From a checkpoint of a small image autoencoder: encoder norm rmsnorm, encoder depths [3, 6, 6].
Rows from block 8 of the encoder of a small image autoencoder, named by matrix and row number. Rows with one number belong to one neuron. Each number is 50 + 12 x the weight over its row's rms, rounded and kept within 0 to 99. All counts start at 0. After the name is the row's rms in percent of the matrix's.
Before each neuron's rows are labels from the 100 images, of 14976, where the neuron reaches its highest value: "strongest on" is what is common among them. Only what is clearly more common there than usual is listed. The data: microscope photos of single blood and bone marrow cells.
# fc1: MLP up (encoder.blocks.8.mlp.fc1.weight, 384x128), inputs 0-127
# fc2: MLP down (encoder.blocks.8.mlp.fc2.weight, 128x384, transposed), outputs 0-127

strongest on: smear: peripheral blood
fc1.361 101:72 54 67 48 27 44 35 50 31 45 46 43 66 82 48 41 62 41 42 45 64 59 65 51 59 32 39 52 58 49 40 57 45 52 27 29 62 59 33 35 43 32 47 63 61 50 50 57 62 68 38 54 18 38 47 42 55 54 43 57 68 50 45 37 70 40 67 64 69 46 46 38 44 56 33 52 29 58 33 57 34 48 64 56 61 68 50 58 45 50 45 48 47 45 52 34 37 59 44 33 62 61 49 49 43 74 47 67 60 59 35 31 37 54 62 31 51 62 49 63 31 62 44 43 50 36 52 62
fc2.361 092:43 49 21 40 50 70 62 46 60 53 48 67 30 20 46 59 34 60 56 65 37 36 47 51 40 52 56 50 45 69 43 35 60 71 63 71 39 37 59 64 49 52 54 44 36 67 61 29 34 30 54 43 68 72 47 51 47 30 39 49 22 44 58 56 42 53 32 33 57 50 59 51 61 34 47 36 72 38 57 42 53 50 44 44 46 40 44 38 64 31 62 47 56 61 57 46 56 53 37 54 47 45 38 51 50 13 60 49 52 25 69 58 45 49 46 63 54 34 60 53 57 44 62 36 58 45 45 43

strongest on: smear: peripheral blood
fc1.43 103:59 66 69 36 39 49 46 59 65 62 67 61 60 64 54 54 52 52 52 37 70 46 61 60 48 33 49 44 48 42 68 51 41 44 63 41 56 49 62 59 70 41 57 45 54 56 26 49 41 56 46 30 49 57 57 45 77 42 75 77 56 39 57 55 52 63 73 74 48 60 61 52 39 57 54 54 53 35 53 53 41 26 39 40 48 70 41 85 42 41 68 54 45 73 52 36 49 42 32 59 49 71 57 65 50 50 65 42 48 35 65 36 34 49 53 44 62 34 50 60 63 53 47 43 34 35 45 31
fc2.43 088:58 63 21 57 60 43 68 47 40 34 41 45 51 51 55 53 43 50 36 50 54 59 47 37 54 63 58 60 44 78 30 40 36 54 38 59 57 47 40 39 40 78 42 44 51 14 47 29 54 51 66 67 36 48 45 55 35 41 32 53 41 63 37 56 61 45 40 56 56 49 43 33 56 39 55 44 57 50 49 35 48 65 63 44 60 45 74 24 53 54 36 60 52 33 47 53 53 49 51 46 59 36 46 34 52 50 29 44 61 37 33 73 59 39 55 69 40 50 57 42 73 37 51 73 33 65 50 74

strongest on: smear: peripheral blood
fc1.296 089:35 46 42 44 54 48 58 44 60 42 41 48 49 36 26 57 46 76 49 35 45 37 43 54 58 43 57 50 54 35 73 59 31 67 58 54 36 51 51 56 50 47 56 52 59 72 47 45 19 64 52 63 37 48 67 59 57 27 57 23 58 42 47 61 50 24 45 60 38 59 54 50 31 62 29 41 89 68 37 75 51 44 61 57 46 39 54 66 48 44 64 41 40 48 60 45 50 53 39 26 51 38 44 60 63 44 36 46 48 52 64 55 57 58 48 47 56 52 64 67 33 82 55 43 42 42 39 49
fc2.296 092:46 44 45 42 40 60 34 50 52 63 44 50 72 64 50 20 63 28 63 40 57 66 64 66 54 42 46 56 50 65 52 44 68 32 38 48 73 48 41 52 55 60 46 50 62 39 55 45 66 41 32 43 47 28 58 42 51 62 51 44 35 57 45 19 36 72 49 53 51 55 13 41 66 19 64 44 44 72 47 41 55 51 58 54 60 63 46 54 58 44 61 34 54 41 44 53 33 43 60 60 48 71 46 49 56 66 60 57 43 51 49 61 31 69 46 47 57 39 49 39 31 46 59 72 46 67 56 52

strongest on: cell type: erythroblast
fc1.53 080:49 50 62 60 44 54 43 69 42 35 61 54 44 72 70 62 48 53 38 51 45 52 61 32 47 50 27 59 60 65 35 75 45 27 57 37 51 45 34 56 30 61 51 37 45 42 63 52 38 44 22 39 34 61 38 36 28 64 46 38 26 34 53 34 52 54 59 51 57 54 61 73 48 51 46 53 48 20 57 69 48 63 58 46 48 32 65 58 50 57 36 70 52 50 39 49 66 61 57 77 42 61 59 53 45 66 63 48 44 42 47 49 38 60 58 41 46 49 41 32 55 33 56 56 50 55 78 41
fc2.53 085:59 47 65 40 62 55 60 42 45 61 30 50 55 21 42 49 49 38 75 63 48 48 49 52 51 40 63 37 45 36 62 46 41 68 42 69 44 42 76 39 85 46 70 56 37 53 47 52 72 38 78 34 51 47 38 77 57 50 52 37 51 54 46 48 33 46 61 60 51 48 64 45 48 54 53 57 64 67 42 58 26 33 38 48 50 49 40 45 45 40 67 51 45 67 62 55 31 46 33 37 67 48 37 57 47 40 29 33 53 36 73 32 49 53 56 42 51 36 41 71 48 48 52 38 54 51 34 55

strongest on: smear: peripheral blood
fc1.256 121:52 58 47 58 52 61 20 41 57 52 27 55 34 36 65 39 51 56 53 65 50 66 41 34 49 44 25 59 50 49 71 53 37 22 55 51 60 42 49 57 62 45 57 39 31 30 39 60 57 51 43 65 55 15 50 53 20 56 48 38 54 67 73 26 55 72 57 58 53 72 46 49 73 42 39 58 37 59 44 46 45 49 59 61 57 49 40 48 39 71 55 51 34 51 59 53 49 56 38 54 56 58 53 63 19 55 37 57 31 53 60 53 34 66 57 50 53 47 59 54 57 55 39 39 56 66 41 40
fc2.256 123:53 45 46 14 50 49 46 35 44 47 61 55 43 63 31 45 34 51 30 62 41 33 59 62 53 42 58 50 49 54 15 52 57 58 65 52 40 62 60 58 48 38 48 52 47 72 53 55 39 38 30 42 39 44 66 51 47 57 45 64 59 52 40 69 57 27 37 52 41 44 42 52 43 53 32 63 43 63 58 48 51 58 38 55 39 40 52 48 57 23 45 36 56 43 55 65 50 48 65 36 24 49 39 40 58 54 57 69 26 50 29 26 64 28 35 36 47 57 45 34 42 49 41 42 49 26 68 33

strongest on: cell type: blast
fc1.279 087:46 47 65 39 46 64 60 56 56 46 51 48 45 51 60 28 47 60 41 56 73 42 53 31 31 41 37 43 68 56 52 42 44 63 51 21 32 38 24 42 58 56 63 57 51 61 30 56 45 45 63 54 54 41 59 49 43 45 74 32 44 29 56 53 58 43 49 47 25 61 43 44 31 50 39 56 52 60 40 36 44 60 65 64 75 44 42 58 19 44 53 37 51 60 37 33 70 53 36 60 38 33 35 57 44 46 70 54 73 61 60 61 53 61 58 61 61 33 63 61 42 67 38 54 32 42 42 46
fc2.279 086:51 54 33 64 52 29 45 28 35 50 55 44 51 60 40 71 46 27 59 43 32 53 45 62 67 59 42 56 42 39 57 58 54 35 59 73 60 54 73 61 49 35 47 54 45 50 60 52 50 55 38 42 53 52 42 66 60 55 39 63 48 60 40 50 35 46 47 48 61 46 54 54 58 62 51 42 60 42 61 62 68 37 33 38 29 41 70 44 79 55 43 61 48 46 59 64 33 61 65 46 63 73 49 52 52 51 20 61 17 38 36 57 36 60 42 36 43 70 52 43 49 31 51 47 63 55 62 82

strongest on: cell type: promyelocyte
fc1.30 101:74 38 58 47 59 24 44 57 44 31 31 45 39 53 81 51 74 51 39 55 50 35 57 45 23 38 46 61 45 34 56 41 53 34 50 55 32 39 62 72 51 52 73 60 39 37 53 50 64 52 57 50 60 61 45 53 45 49 44 39 54 59 75 61 35 49 57 28 40 64 58 44 55 53 45 59 37 54 52 50 51 52 20 53 43 60 45 39 38 50 51 32 57 55 57 34 49 53 61 22 50 47 38 82 55 37 38 38 73 24 63 54 39 55 56 52 60 36 60 54 46 47 41 49 38 44 39 60
fc2.30 099:39 65 42 50 55 68 39 48 80 65 54 51 44 64 22 50 61 55 59 41 38 70 43 42 49 66 61 57 77 54 41 51 34 55 40 47 57 57 45 38 59 61 40 54 46 64 47 64 43 66 30 52 42 35 47 39 56 50 56 48 25 36 52 34 75 69 33 60 69 47 36 57 64 45 64 41 59 32 42 51 63 39 76 42 59 52 41 51 50 38 54 57 40 47 51 44 65 46 41 68 59 55 53 35 48 57 69 55 37 74 40 36 71 38 46 36 44 58 49 28 50 34 73 47 59 51 44 35

strongest on: cell type: segmented neutrophil; smear: peripheral blood
fc1.60 074:49 37 44 56 53 21 45 71 51 44 54 55 33 42 42 40 40 41 32 58 52 37 34 47 51 46 52 36 52 51 42 40 58 50 53 51 52 43 56 57 51 50 46 55 56 34 58 62 50 62 67 46 63 43 55 74 61 69 50 58 58 78 63 56 63 33 63 48 49 76 48 25 39 50 41 48 27 47 65 44 54 50 47 64 48 79 51 53 41 62 45 57 21 58 47 56 61 35 42 59 89 65 44 45 39 61 57 47 43 40 56 50 26 45 37 58 43 17 40 45 50 74 39 67 46 53 42 61
fc2.60 085:54 68 55 32 59 72 64 34 50 52 51 43 59 43 61 64 62 54 52 43 56 68 75 68 57 51 60 58 52 50 75 68 48 48 44 43 51 55 43 44 45 51 64 46 33 66 38 52 47 39 32 49 43 44 48 29 35 46 57 33 43 15 44 57 28 59 54 52 43 37 60 84 55 50 61 52 61 57 40 52 58 50 49 34 49 30 57 31 50 41 57 50 74 42 53 59 54 47 67 47 19 63 57 43 62 40 42 51 56 70 42 38 68 65 60 48 71 74 57 39 50 40 53 34 52 45 66 39

strongest on: cell type: erythroblast
fc1.64 083:45 56 58 49 46 39 55 55 60 67 60 54 48 66 77 53 13 50 42 51 46 19 72 31 54 40 26 57 47 62 41 54 49 54 33 15 50 46 56 57 45 59 27 43 53 44 54 52 61 35 66 52 45 37 64 37 41 36 62 54 49 58 41 49 65 52 40 60 68 52 53 40 43 58 59 61 47 65 59 49 59 39 59 45 31 56 57 56 62 38 33 62 54 35 67 61 74 68 46 46 32 56 52 44 43 37 27 36 37 52 52 48 54 49 50 56 54 47 31 16 53 35 53 49 44 38 46 52
fc2.64 092:53 28 45 49 43 52 43 54 43 35 39 43 60 55 33 36 64 29 45 37 65 77 29 52 55 57 76 41 33 35 48 59 52 40 60 67 42 53 46 45 57 23 75 51 44 47 59 35 44 70 45 38 47 56 48 74 50 56 37 49 46 48 55 51 60 44 43 39 62 55 56 60 56 57 44 49 57 40 40 66 41 53 40 58 67 55 28 60 37 63 53 36 50 46 42 52 34 35 51 50 63 34 51 49 63 86 60 69 58 40 52 35 44 48 34 43 36 49 59 84 56 60 35 56 68 72 52 52

strongest on: smear: peripheral blood
fc1.196 091:58 60 65 48 28 41 58 41 27 47 58 55 53 62 30 46 71 33 47 63 55 46 57 67 36 41 56 44 67 61 58 44 51 25 56 52 30 30 54 57 61 44 48 58 35 52 35 61 56 52 55 33 39 58 54 42 62 62 38 57 69 61 58 29 38 64 72 65 49 34 38 36 71 43 62 54 40 70 54 68 41 67 58 37 36 62 42 57 46 49 31 60 45 54 57 48 52 70 43 42 46 43 61 69 38 35 60 43 64 32 32 49 34 52 74 72 48 39 54 61 30 49 36 50 49 59 50 39
fc2.196 096:45 35 51 32 72 67 46 49 68 54 47 58 37 40 65 56 34 77 51 48 37 51 48 35 51 54 67 61 45 44 39 66 50 70 58 62 73 51 57 47 50 67 59 42 52 39 57 38 55 69 63 52 57 50 33 41 41 42 54 48 41 45 48 64 73 40 39 62 68 61 63 66 39 61 49 43 42 17 51 40 52 28 54 47 62 56 67 43 45 51 82 44 36 46 48 55 57 30 51 58 66 57 32 42 60 58 40 57 40 77 54 52 56 44 36 39 52 62 54 32 64 31 61 33 58 40 46 67

strongest on: smear: peripheral blood
fc1.246 080:44 28 53 54 48 41 36 26 59 42 46 62 36 71 61 53 37 39 54 36 36 41 57 53 42 33 33 71 55 62 43 60 78 41 80 41 44 61 35 49 50 37 25 61 63 45 47 48 55 63 49 61 50 69 52 61 40 47 57 45 33 63 36 49 49 58 50 36 42 66 67 76 55 68 62 70 37 50 42 59 61 25 57 47 48 27 62 51 51 57 52 49 57 48 39 34 59 42 39 46 69 49 71 54 53 36 45 49 57 50 45 35 64 46 68 37 60 84 45 48 53 55 56 55 56 41 66 45
fc2.246 089:52 61 50 53 53 58 65 70 31 52 61 48 60 33 30 57 67 54 33 59 61 58 41 43 45 65 73 27 50 64 63 32 13 59 16 59 39 37 74 39 47 62 64 36 47 60 62 45 54 43 41 52 41 33 42 38 63 54 49 48 51 42 68 51 50 55 50 50 53 30 31 32 52 36 29 22 59 48 54 34 38 70 57 58 50 53 53 58 51 63 37 49 37 59 56 52 51 59 58 60 35 38 41 51 42 61 46 51 40 55 58 57 37 53 31 59 25 32 50 37 39 41 47 45 49 51 50 54

strongest on: cell type: promyelocyte
fc1.373 083:38 65 68 67 72 55 44 43 53 23 48 53 28 41 32 45 47 56 52 66 53 48 56 54 53 50 61 45 46 55 56 36 45 57 46 38 60 42 51 43 54 29 46 65 70 47 61 43 45 59 34 39 84 24 45 59 39 48 40 44 54 11 45 59 64 63 43 27 52 42 43 56 51 47 51 46 83 58 54 64 31 49 39 66 48 45 54 48 35 22 57 49 48 63 50 46 48 51 57 42 61 48 56 39 54 48 65 33 49 60 53 61 45 40 42 61 66 78 57 54 52 46 76 45 48 32 40 37
fc2.373 095:55 29 26 31 46 45 62 67 54 57 53 48 74 50 61 54 49 38 58 35 49 58 45 41 53 53 30 49 63 39 48 65 52 52 67 63 35 68 37 66 41 66 63 44 39 54 60 60 49 38 65 56 27 76 54 45 60 54 61 57 56 74 57 35 48 39 58 64 51 52 60 56 45 61 53 50 42 36 56 48 60 59 64 41 50 63 47 58 51 74 51 47 57 39 40 48 68 46 44 60 45 53 32 62 54 70 34 83 52 40 55 45 46 62 69 45 32 26 41 55 44 49 24 44 42 75 64 74

strongest on: smear: peripheral blood
fc1.173 079:47 42 51 51 51 34 54 35 66 53 73 75 60 39 56 62 69 52 47 43 40 46 62 35 43 50 53 39 46 45 44 53 54 56 55 47 33 66 42 34 79 58 53 37 57 62 19 42 72 54 32 60 50 64 48 71 44 43 35 56 36 39 67 65 49 50 55 48 54 66 52 85 54 38 25 49 50 69 33 37 52 56 40 50 41 66 47 51 61 20 51 55 38 64 34 48 42 73 45 37 53 61 39 53 52 41 38 33 34 51 52 54 45 53 65 55 55 57 71 37 34 51 65 33 52 51 47 42
fc2.173 082:49 49 79 51 46 55 41 61 38 53 38 26 42 71 59 39 38 46 34 43 69 42 33 58 41 67 60 52 49 51 63 57 55 44 29 45 61 37 57 65 36 46 55 50 53 24 70 48 49 42 54 46 40 47 57 52 65 70 71 49 52 72 45 37 48 45 41 40 42 38 35 30 48 51 76 68 55 47 38 53 41 47 62 47 53 62 57 56 41 57 43 31 55 30 72 56 51 30 62 59 53 49 76 46 51 58 79 58 56 52 60 41 57 61 33 59 47 43 36 53 56 40 38 85 57 48 57 41

strongest on: smear: peripheral blood; cell type: segmented neutrophil
fc1.153 121:49 55 49 53 61 58 48 67 56 37 45 68 33 59 40 73 49 45 59 36 55 45 40 39 37 46 53 45 62 47 50 64 48 52 51 42 62 43 50 51 61 36 55 69 51 18 38 60 43 35 45 65 33 48 34 55 62 64 39 61 39 56 46 73 51 55 55 65 40 52 34 47 59 42 56 64 31 24 74 54 56 57 72 59 40 35 39 44 27 57 53 36 67 61 54 60 70 55 57 49 58 36 42 55 51 29 49 42 62 55 28 41 46 41 65 63 49 47 32 28 70 20 31 68 59 39 50 45
fc2.153 122:62 44 62 54 52 42 55 39 41 61 50 51 59 40 64 37 36 45 43 59 46 43 57 54 48 65 50 39 60 53 68 30 59 61 39 58 34 60 56 56 41 57 54 38 63 80 58 54 59 56 74 28 64 51 60 41 57 32 50 40 61 64 48 32 36 48 39 38 55 52 58 48 41 53 38 32 67 60 15 58 42 50 32 42 48 56 51 53 77 41 46 50 29 35 46 45 26 49 49 38 49 67 62 44 51 71 63 41 32 37 59 57 32 58 33 34 57 38 55 78 30 64 72 38 48 53 37 50

strongest on: cell type: erythroblast
fc1.323 092:55 52 69 36 60 37 73 81 14 38 49 79 42 66 34 64 45 43 48 51 48 64 45 29 46 59 27 37 68 48 55 38 67 50 46 39 47 50 35 36 42 67 55 61 48 50 74 55 52 57 60 48 40 60 56 48 50 19 63 58 48 57 39 54 61 63 38 60 41 47 54 50 31 55 47 49 53 53 66 56 41 62 44 37 53 66 67 48 76 63 55 48 50 48 55 53 60 72 49 44 48 47 44 58 48 66 61 35 56 41 52 67 36 48 52 47 75 47 57 59 36 51 56 56 26 58 50 31
fc2.323 088:46 63 41 47 47 56 28 30 52 38 54 47 44 50 32 49 66 46 28 47 36 43 77 49 56 53 62 57 63 49 37 44 46 45 51 48 65 32 52 58 71 41 49 32 41 40 22 46 69 40 51 52 75 30 51 49 51 63 54 43 61 52 49 45 41 46 38 61 42 53 58 69 61 49 35 41 70 62 41 68 52 46 58 65 51 43 36 41 50 39 46 32 43 34 58 59 40 46 58 58 41 65 57 16 40 51 55 56 41 65 47 46 82 41 65 28 46 79 48 57 46 49 69 51 43 26 49 62

strongest on: cell type: segmented neutrophil
fc1.177 067:54 62 20 46 53 43 57 62 42 69 67 61 31 43 75 61 65 26 54 36 61 44 58 48 46 64 57 44 62 63 48 27 37 37 39 55 42 27 45 49 34 66 51 67 39 53 45 31 32 37 47 45 69 47 70 71 78 53 41 60 39 41 49 64 53 40 55 36 53 39 41 55 56 51 52 59 69 41 41 50 51 61 55 48 57 67 64 45 44 42 34 36 63 39 72 59 45 59 44 83 32 62 65 50 46 56 55 61 53 52 64 47 41 31 50 59 59 59 39 61 51 50 69 55 47 45 38 48
fc2.177 084:48 38 87 53 39 54 41 31 59 29 27 37 54 54 09 31 40 68 41 63 51 53 48 57 47 30 33 68 43 35 45 63 59 61 48 50 61 70 48 37 64 32 43 28 53 40 59 65 70 53 48 47 31 54 31 24 33 46 67 38 57 55 52 35 56 52 46 65 48 52 52 32 40 53 45 57 38 58 60 54 40 48 56 43 45 28 27 54 49 53 46 61 42 37 30 50 43 32 43 25 57 46 44 48 49 51 56 45 48 54 41 51 59 67 47 48 38 37 45 43 44 48 45 49 53 56 62 53

strongest on: smear: peripheral blood
fc1.343 131:40 27 45 51 66 50 69 71 36 48 54 57 46 59 32 52 59 45 68 54 38 44 39 56 42 44 66 57 61 36 48 51 59 39 64 46 52 13 59 32 34 68 51 56 23 50 52 69 51 54 67 29 43 64 41 62 68 44 46 48 55 53 60 66 63 45 66 66 57 58 56 34 43 70 25 30 47 40 49 50 62 40 37 58 45 55 49 56 45 43 55 43 33 54 63 36 53 57 45 69 56 49 42 70 41 40 65 40 60 38 52 57 58 41 42 68 59 47 47 52 28 33 52 57 50 57 20 33
fc2.343 124:58 68 37 54 36 70 41 39 66 49 66 56 47 52 58 45 47 65 34 43 51 38 62 51 51 44 54 60 35 66 41 51 49 61 25 54 50 43 50 58 48 52 42 56 71 47 53 32 31 35 30 70 48 35 56 39 35 49 32 66 42 58 40 34 44 64 36 39 27 46 37 62 35 25 69 60 32 62 52 65 63 66 54 37 45 34 62 37 44 72 36 43 52 54 38 64 61 44 44 45 38 51 58 25 54 65 32 51 38 65 36 57 42 44 50 44 53 59 47 43 55 71 33 66 48 50 71 68

strongest on: cell type: erythroblast
fc1.130 096:38 38 37 58 57 48 59 48 40 49 73 54 60 67 42 55 41 46 64 66 51 37 45 44 31 36 72 45 47 67 68 54 68 55 53 49 46 52 50 45 51 55 74 51 54 58 65 44 44 39 61 62 25 36 58 33 59 55 43 70 46 70 64 43 61 57 40 55 46 59 70 63 62 63 62 51 57 68 87 42 54 60 49 62 35 42 37 43 61 49 44 50 68 74 57 52 72 59 34 47 53 43 46 38 75 32 40 64 49 40 48 61 80 53 36 64 53 55 54 65 40 59 37 57 66 58 55 51
fc2.130 094:53 47 55 14 54 69 48 58 43 46 27 49 44 51 50 33 59 56 56 48 41 54 68 55 61 43 51 52 54 25 55 39 47 44 57 45 72 40 50 39 57 44 48 40 55 32 38 63 48 55 48 32 82 68 66 72 59 35 58 29 43 28 44 65 52 47 45 53 70 53 48 31 37 46 48 36 54 51 38 42 33 42 53 55 70 64 55 31 45 59 65 43 32 48 50 68 43 47 53 59 49 50 37 57 26 61 48 77 56 51 65 49 28 34 51 37 38 51 57 43 58 42 74 34 45 47 45 34

strongest on: cell type: segmented neutrophil
fc1.333 093:46 54 39 31 59 50 40 38 66 51 57 65 37 44 50 47 47 52 49 44 55 58 34 58 40 34 53 39 75 43 57 55 45 48 62 63 62 53 74 29 41 49 35 48 53 54 42 56 50 54 42 48 44 41 73 49 29 58 39 48 52 59 37 55 25 46 19 45 44 54 61 52 34 54 32 48 59 62 56 41 55 72 59 63 57 52 47 54 53 28 42 36 33 29 50 73 52 39 44 49 54 33 62 30 42 51 65 54 57 74 57 48 33 20 65 47 49 78 47 52 48 39 51 79 65 55 65 35
fc2.333 107:44 53 52 70 50 52 46 49 45 56 47 20 54 41 38 58 69 55 46 48 30 57 72 26 43 52 37 58 40 56 44 50 49 63 48 58 47 45 43 75 55 41 68 48 49 39 37 50 48 64 31 56 58 39 23 55 54 34 49 53 30 41 59 59 62 67 67 44 48 38 44 57 66 46 76 63 41 50 50 69 40 47 48 41 46 31 56 41 46 66 56 50 74 66 68 67 49 50 47 37 51 49 43 37 51 50 46 47 54 61 44 54 62 82 46 37 55 17 39 34 51 45 40 35 48 61 41 84

strongest on: cell type: promyelocyte
fc1.207 087:50 44 74 66 59 58 51 38 42 29 71 50 12 69 48 49 47 56 39 51 53 47 35 40 43 57 32 52 47 45 48 48 41 42 48 58 62 33 32 54 42 62 56 52 41 50 54 71 47 52 63 57 72 46 65 55 55 57 66 52 44 58 66 59 51 52 46 62 23 65 33 66 55 57 49 64 78 24 32 61 69 36 37 62 56 52 64 56 38 49 71 44 47 50 36 33 51 47 44 55 41 37 65 48 47 39 56 70 25 39 53 50 40 31 61 65 67 53 48 43 29 54 58 44 58 60 44 62
fc2.207 097:36 61 30 30 58 25 64 59 52 64 38 49 86 37 44 43 41 47 59 62 44 58 73 58 56 38 69 54 63 57 30 56 61 65 67 43 48 61 66 37 55 39 48 56 61 51 53 29 52 44 42 48 34 61 46 55 38 39 40 60 60 40 36 46 59 50 53 43 58 36 61 33 35 45 54 32 35 72 64 42 41 63 66 43 46 39 37 43 63 54 57 70 55 50 67 62 44 64 46 40 64 61 33 55 51 70 44 39 71 63 55 52 58 79 45 43 43 50 60 49 75 43 41 63 37 43 62 45