{"encoder_arch": "convformer", "model": "image autoencoder", "dataset": "microscope photos of single blood and bone marrow cells", "train_examples": 194171, "image_size": 48, "crop_scale_min": 0.7, "horizontal_flip": false, "bottleneck": "plain", "downsampling_factor": 8, "encoder_norm": "rmsnorm", "encoder_norm_position": "pre", "encoder_activation": "gelu", "encoder_mlp_ratio": 3, "encoder_parallel_block": false, "encoder_inner_norm": false, "encoder_drop_path": 0.1, "encoder_patch_size": [2, 2], "encoder_depths": [3, 6, 6], "encoder_widths": [64, 128, 256], "encoder_kernel_size": 3, "loss": "mse", "latent_channels": 8, "decoder_norm": "groupnorm", "decoder_activation": "leaky_relu", "decoder_weight_standardization": false, "decoder_widths": [48, 96, 96, 96], "decoder_blocks_per_level": 2, "decoder_block": "basic", "decoder_dropout": 0.1, "decoder_attention": false, "decoder_upsampling": "transposed_conv", "init": "torch_default", "residual_init": "none", "optimizer": "soap", "beta2": 0.99, "lr": 0.0031, "beta1": 0.9, "shampoo_beta": 0.99, "eps": 1e-08, "precondition_frequency": 50, "max_precond_dim": 1536, "one_sided": false, "adamw_lr_other_params": 0.0015, "grad_clip": 1.0, "steps": 7200, "batch_size": 128, "epochs": 4.7, "lr_schedule": "cosine", "final_lr_fraction": 0.1, "warmup_steps": 360, "weight_decay": 0.1, "adamw_weight_decay_other_params": 0.05}
Rows from block 6 of the encoder, named by matrix and row number. Each number is 128 + 32 x the weight over its row's rms, rounded and kept within 0 to 255. All counts start at 0. Numbers have three digits each. After the name is the row's rms in percent of the matrix's.
# pw2: token mixer project (encoder.blocks.6.mixer.pw2.weight, 128x256), inputs 128-255
pw2.100 110:101139112141054161126087140124097136090121135121104112128104042148185168123087177120157172160139152134082121118228106123147098101147167113106142163092071136114134134140159108119161059138172147090123145116109143124048113110183176118131153145128169154114126099120075116122146134189135127121108095182120184075077095121079162060142143053143126116105124128112049131204088190103103166106088
pw2.101 104:155091144094156220084131164131127081122122136142084138167081134098146180135107169082175112117090135163190152083101188127149114121138171127163161163127060074137097144107135144141104098141110168121116107112089143085170122116098133134130155148129113115143070097102186160151179164061142096184146132041066134095132100119048135094146116057100112098125141164148142164167155123127144163163087
pw2.102 102:145133100085096100133161069103041157165196153082192101145119124149110084098161089106081135112126156172120180130156171107178105063187105097151142106123126104130116121150117121081107092173181120094112151098150137119186110131135128122116149142140105138108183135116109212178170096143141114130198119157199122055069127097106143137189134119177121180157162150079075134103107113172118106117114
pw2.103 115:141105139121142184106070136141090149121154120122116108151103127136093120156157138022046087162148143111083109110104119122154138094143160151147139124144119176098076112159118129084124133115043112104147092148158143124153131156142111149114139126139120151145132174130110056122152135142164124135105133082156142121111135167163129176161138200139112093123113124126177150129094060136105060120116
pw2.104 092:118126112153123156140121067100057166176171118123145153137143154153158092120133167191123104111124106125089141135146108150115145115134113139089078087110117176133118151082132127068104168151136102189119143174143096088035069056179087121091128144142220096121135149125160185126117107158127096076105115165169163187133138138123188153105165124133109169142108106114095089176102163094140187124123
pw2.105 101:142064147165094076188144117109152100118078101127114134115094121122116152127132134171192145116115115115149111118123165090099101169145133164139165162147190102163112180115083047134174152063136177123136203139156123140141077170113087116121099121152142143158101109120152121131147175153111114194138194096088153095151102093090134098103109108170144073157141085153067083114150139065163086162157
pw2.106 098:145155158138122126123107087136165088152192157127112180135040135069115134172129141099164149082125156125157091131109168112102118155159195172127138161114096127152094077096107098122112069114139144137111182127133088103183165110158048132101147122126050108098089105153108160150096167108147133119091189082157143067160148117133105167147122151111113089142180128138071171108125133111156095072175
pw2.107 095:136099117133085120102101171091141131162148167077136101121121205090160146127172099161154117148112112056112173159159121098106063142127104102092142165085111156106158128128168071054145112097090152105098153166142187121057148090134073078114107161063153126093148175130124145156120113152117160153106115163113105124088113135105115078147096135124110138183108138112169095166099160139131154133136
pw2.108 104:151114115094120158124076197124044119094158167151138056098057154136190115179085174131132132133161109134111095066146108075084214139175205125155104182123130156128083111127178093062136104168126148109125106152111151161148117130072117102135136122126149145091143088058148091106108106181141154098124120140121113154114132103104088184159098124131135149134132063157027150136102174120123076101128
pw2.109 107:168164081118099117105070175149125087082123123158150170116074152074167209149107215124089106132158151123154175120131127135098103128128169151130160161131201155120126112144156143100123086143155193139164155088144127119109133175137128131077132115129118150101127121133082102148112155122158113157141129098115074098082161127064120164134144100141079145159093107111142132124065179126180152124091
pw2.110 095:071104127113107107121144097147111109087086136099130137128121106133152114108121173130106096139134115169112122112132141105088157089148139111112122118140185140216079169119104126100099069116110177108143092148155137150187089130072129139162171117098133141142177143118131166119124186138143093092120165072113221131131112090129119068133150208195086154162157106151122081108137171189168127192143
pw2.111 085:147169132128085112117072168130106144125085132144079072168098089111066145085106166099134073108145184148156115102104095102119087069136102127212098155105099130063115110145173176108090201153137081117170117098131113067117138131135162184177151135134133151122138065065094121115127075074134115143116080103147076092102122155136148164127109094085126131128087101131150133182120112132101127155115
pw2.112 096:093135160100165085118155152111195148093119102090073133052158125113121128112065104176116160132114165171117161108165131096150163120117064102120137117124133176064149142123088158137122103054173133069106123107139157138130094089172168118131126128102135122150067102171118148157133090102141169128099158100152112159125201163095190070105157138131152201109101122146130135132200151155097176135147
pw2.113 105:104159090115109115136120125138124118082047111153130089099097147074150204127096145137186071090125122116115101130169121098118146169128175162130189131135179140135131162114113079125120069129135169129196164101146063125159171123119143134156123097050135113142132157126133145096117205111118131164110143090111125175087158148160139141136082136176091201089103066115147157128146195201155151126137
pw2.114 092:090179124168125153108102123085139135173156131077168095104180057170106133134158101190063097185143153150091094156137067125090088130129140096122112067107152144126175116137124168096128111087132102099083174195144140129133109161116130082084069160115124109098121117182093194154131128128141090122210090187127158119127149150128181091122150130115140158103079132154115117173198152089091180169164
pw2.115 102:181106182169098140114112104160059118116196143153148118133083133128129091108107170115075135126105128154058137174127114133091195120123114168172073108135124149080156095092193169115077152152140118143101154196107141121076116113117146156098095166151188154106153074187107160137140114119190116137183074185124178089087110110098155131116156194119119180103097091111114113170094104120173163109121
pw2.116 094:123132086148132056104134164130121124125110136176151118093126114075110131188107187186067135121187167131096123182105144109119191133161129159145162104110161125108110117113159132088176108228108111161112178117147124159158080106084135157170101104158183167095148093112112162113114145145148083154070139115118077136138096123137120153120094175202081164124165151141107153117162185120152151118116
pw2.117 093:089088100103127193148145157130091138127173105160135135145093147068150105149165137172100174135152135137146145149166110067172151129124164200152141138136125123107135089196146056130175109067073168130174128154110123148126073105120075115168092132113079106113111128108087076106101132134104155181068168130130086093119134140138116147143066122121157125151086084105178135125114208101043127081094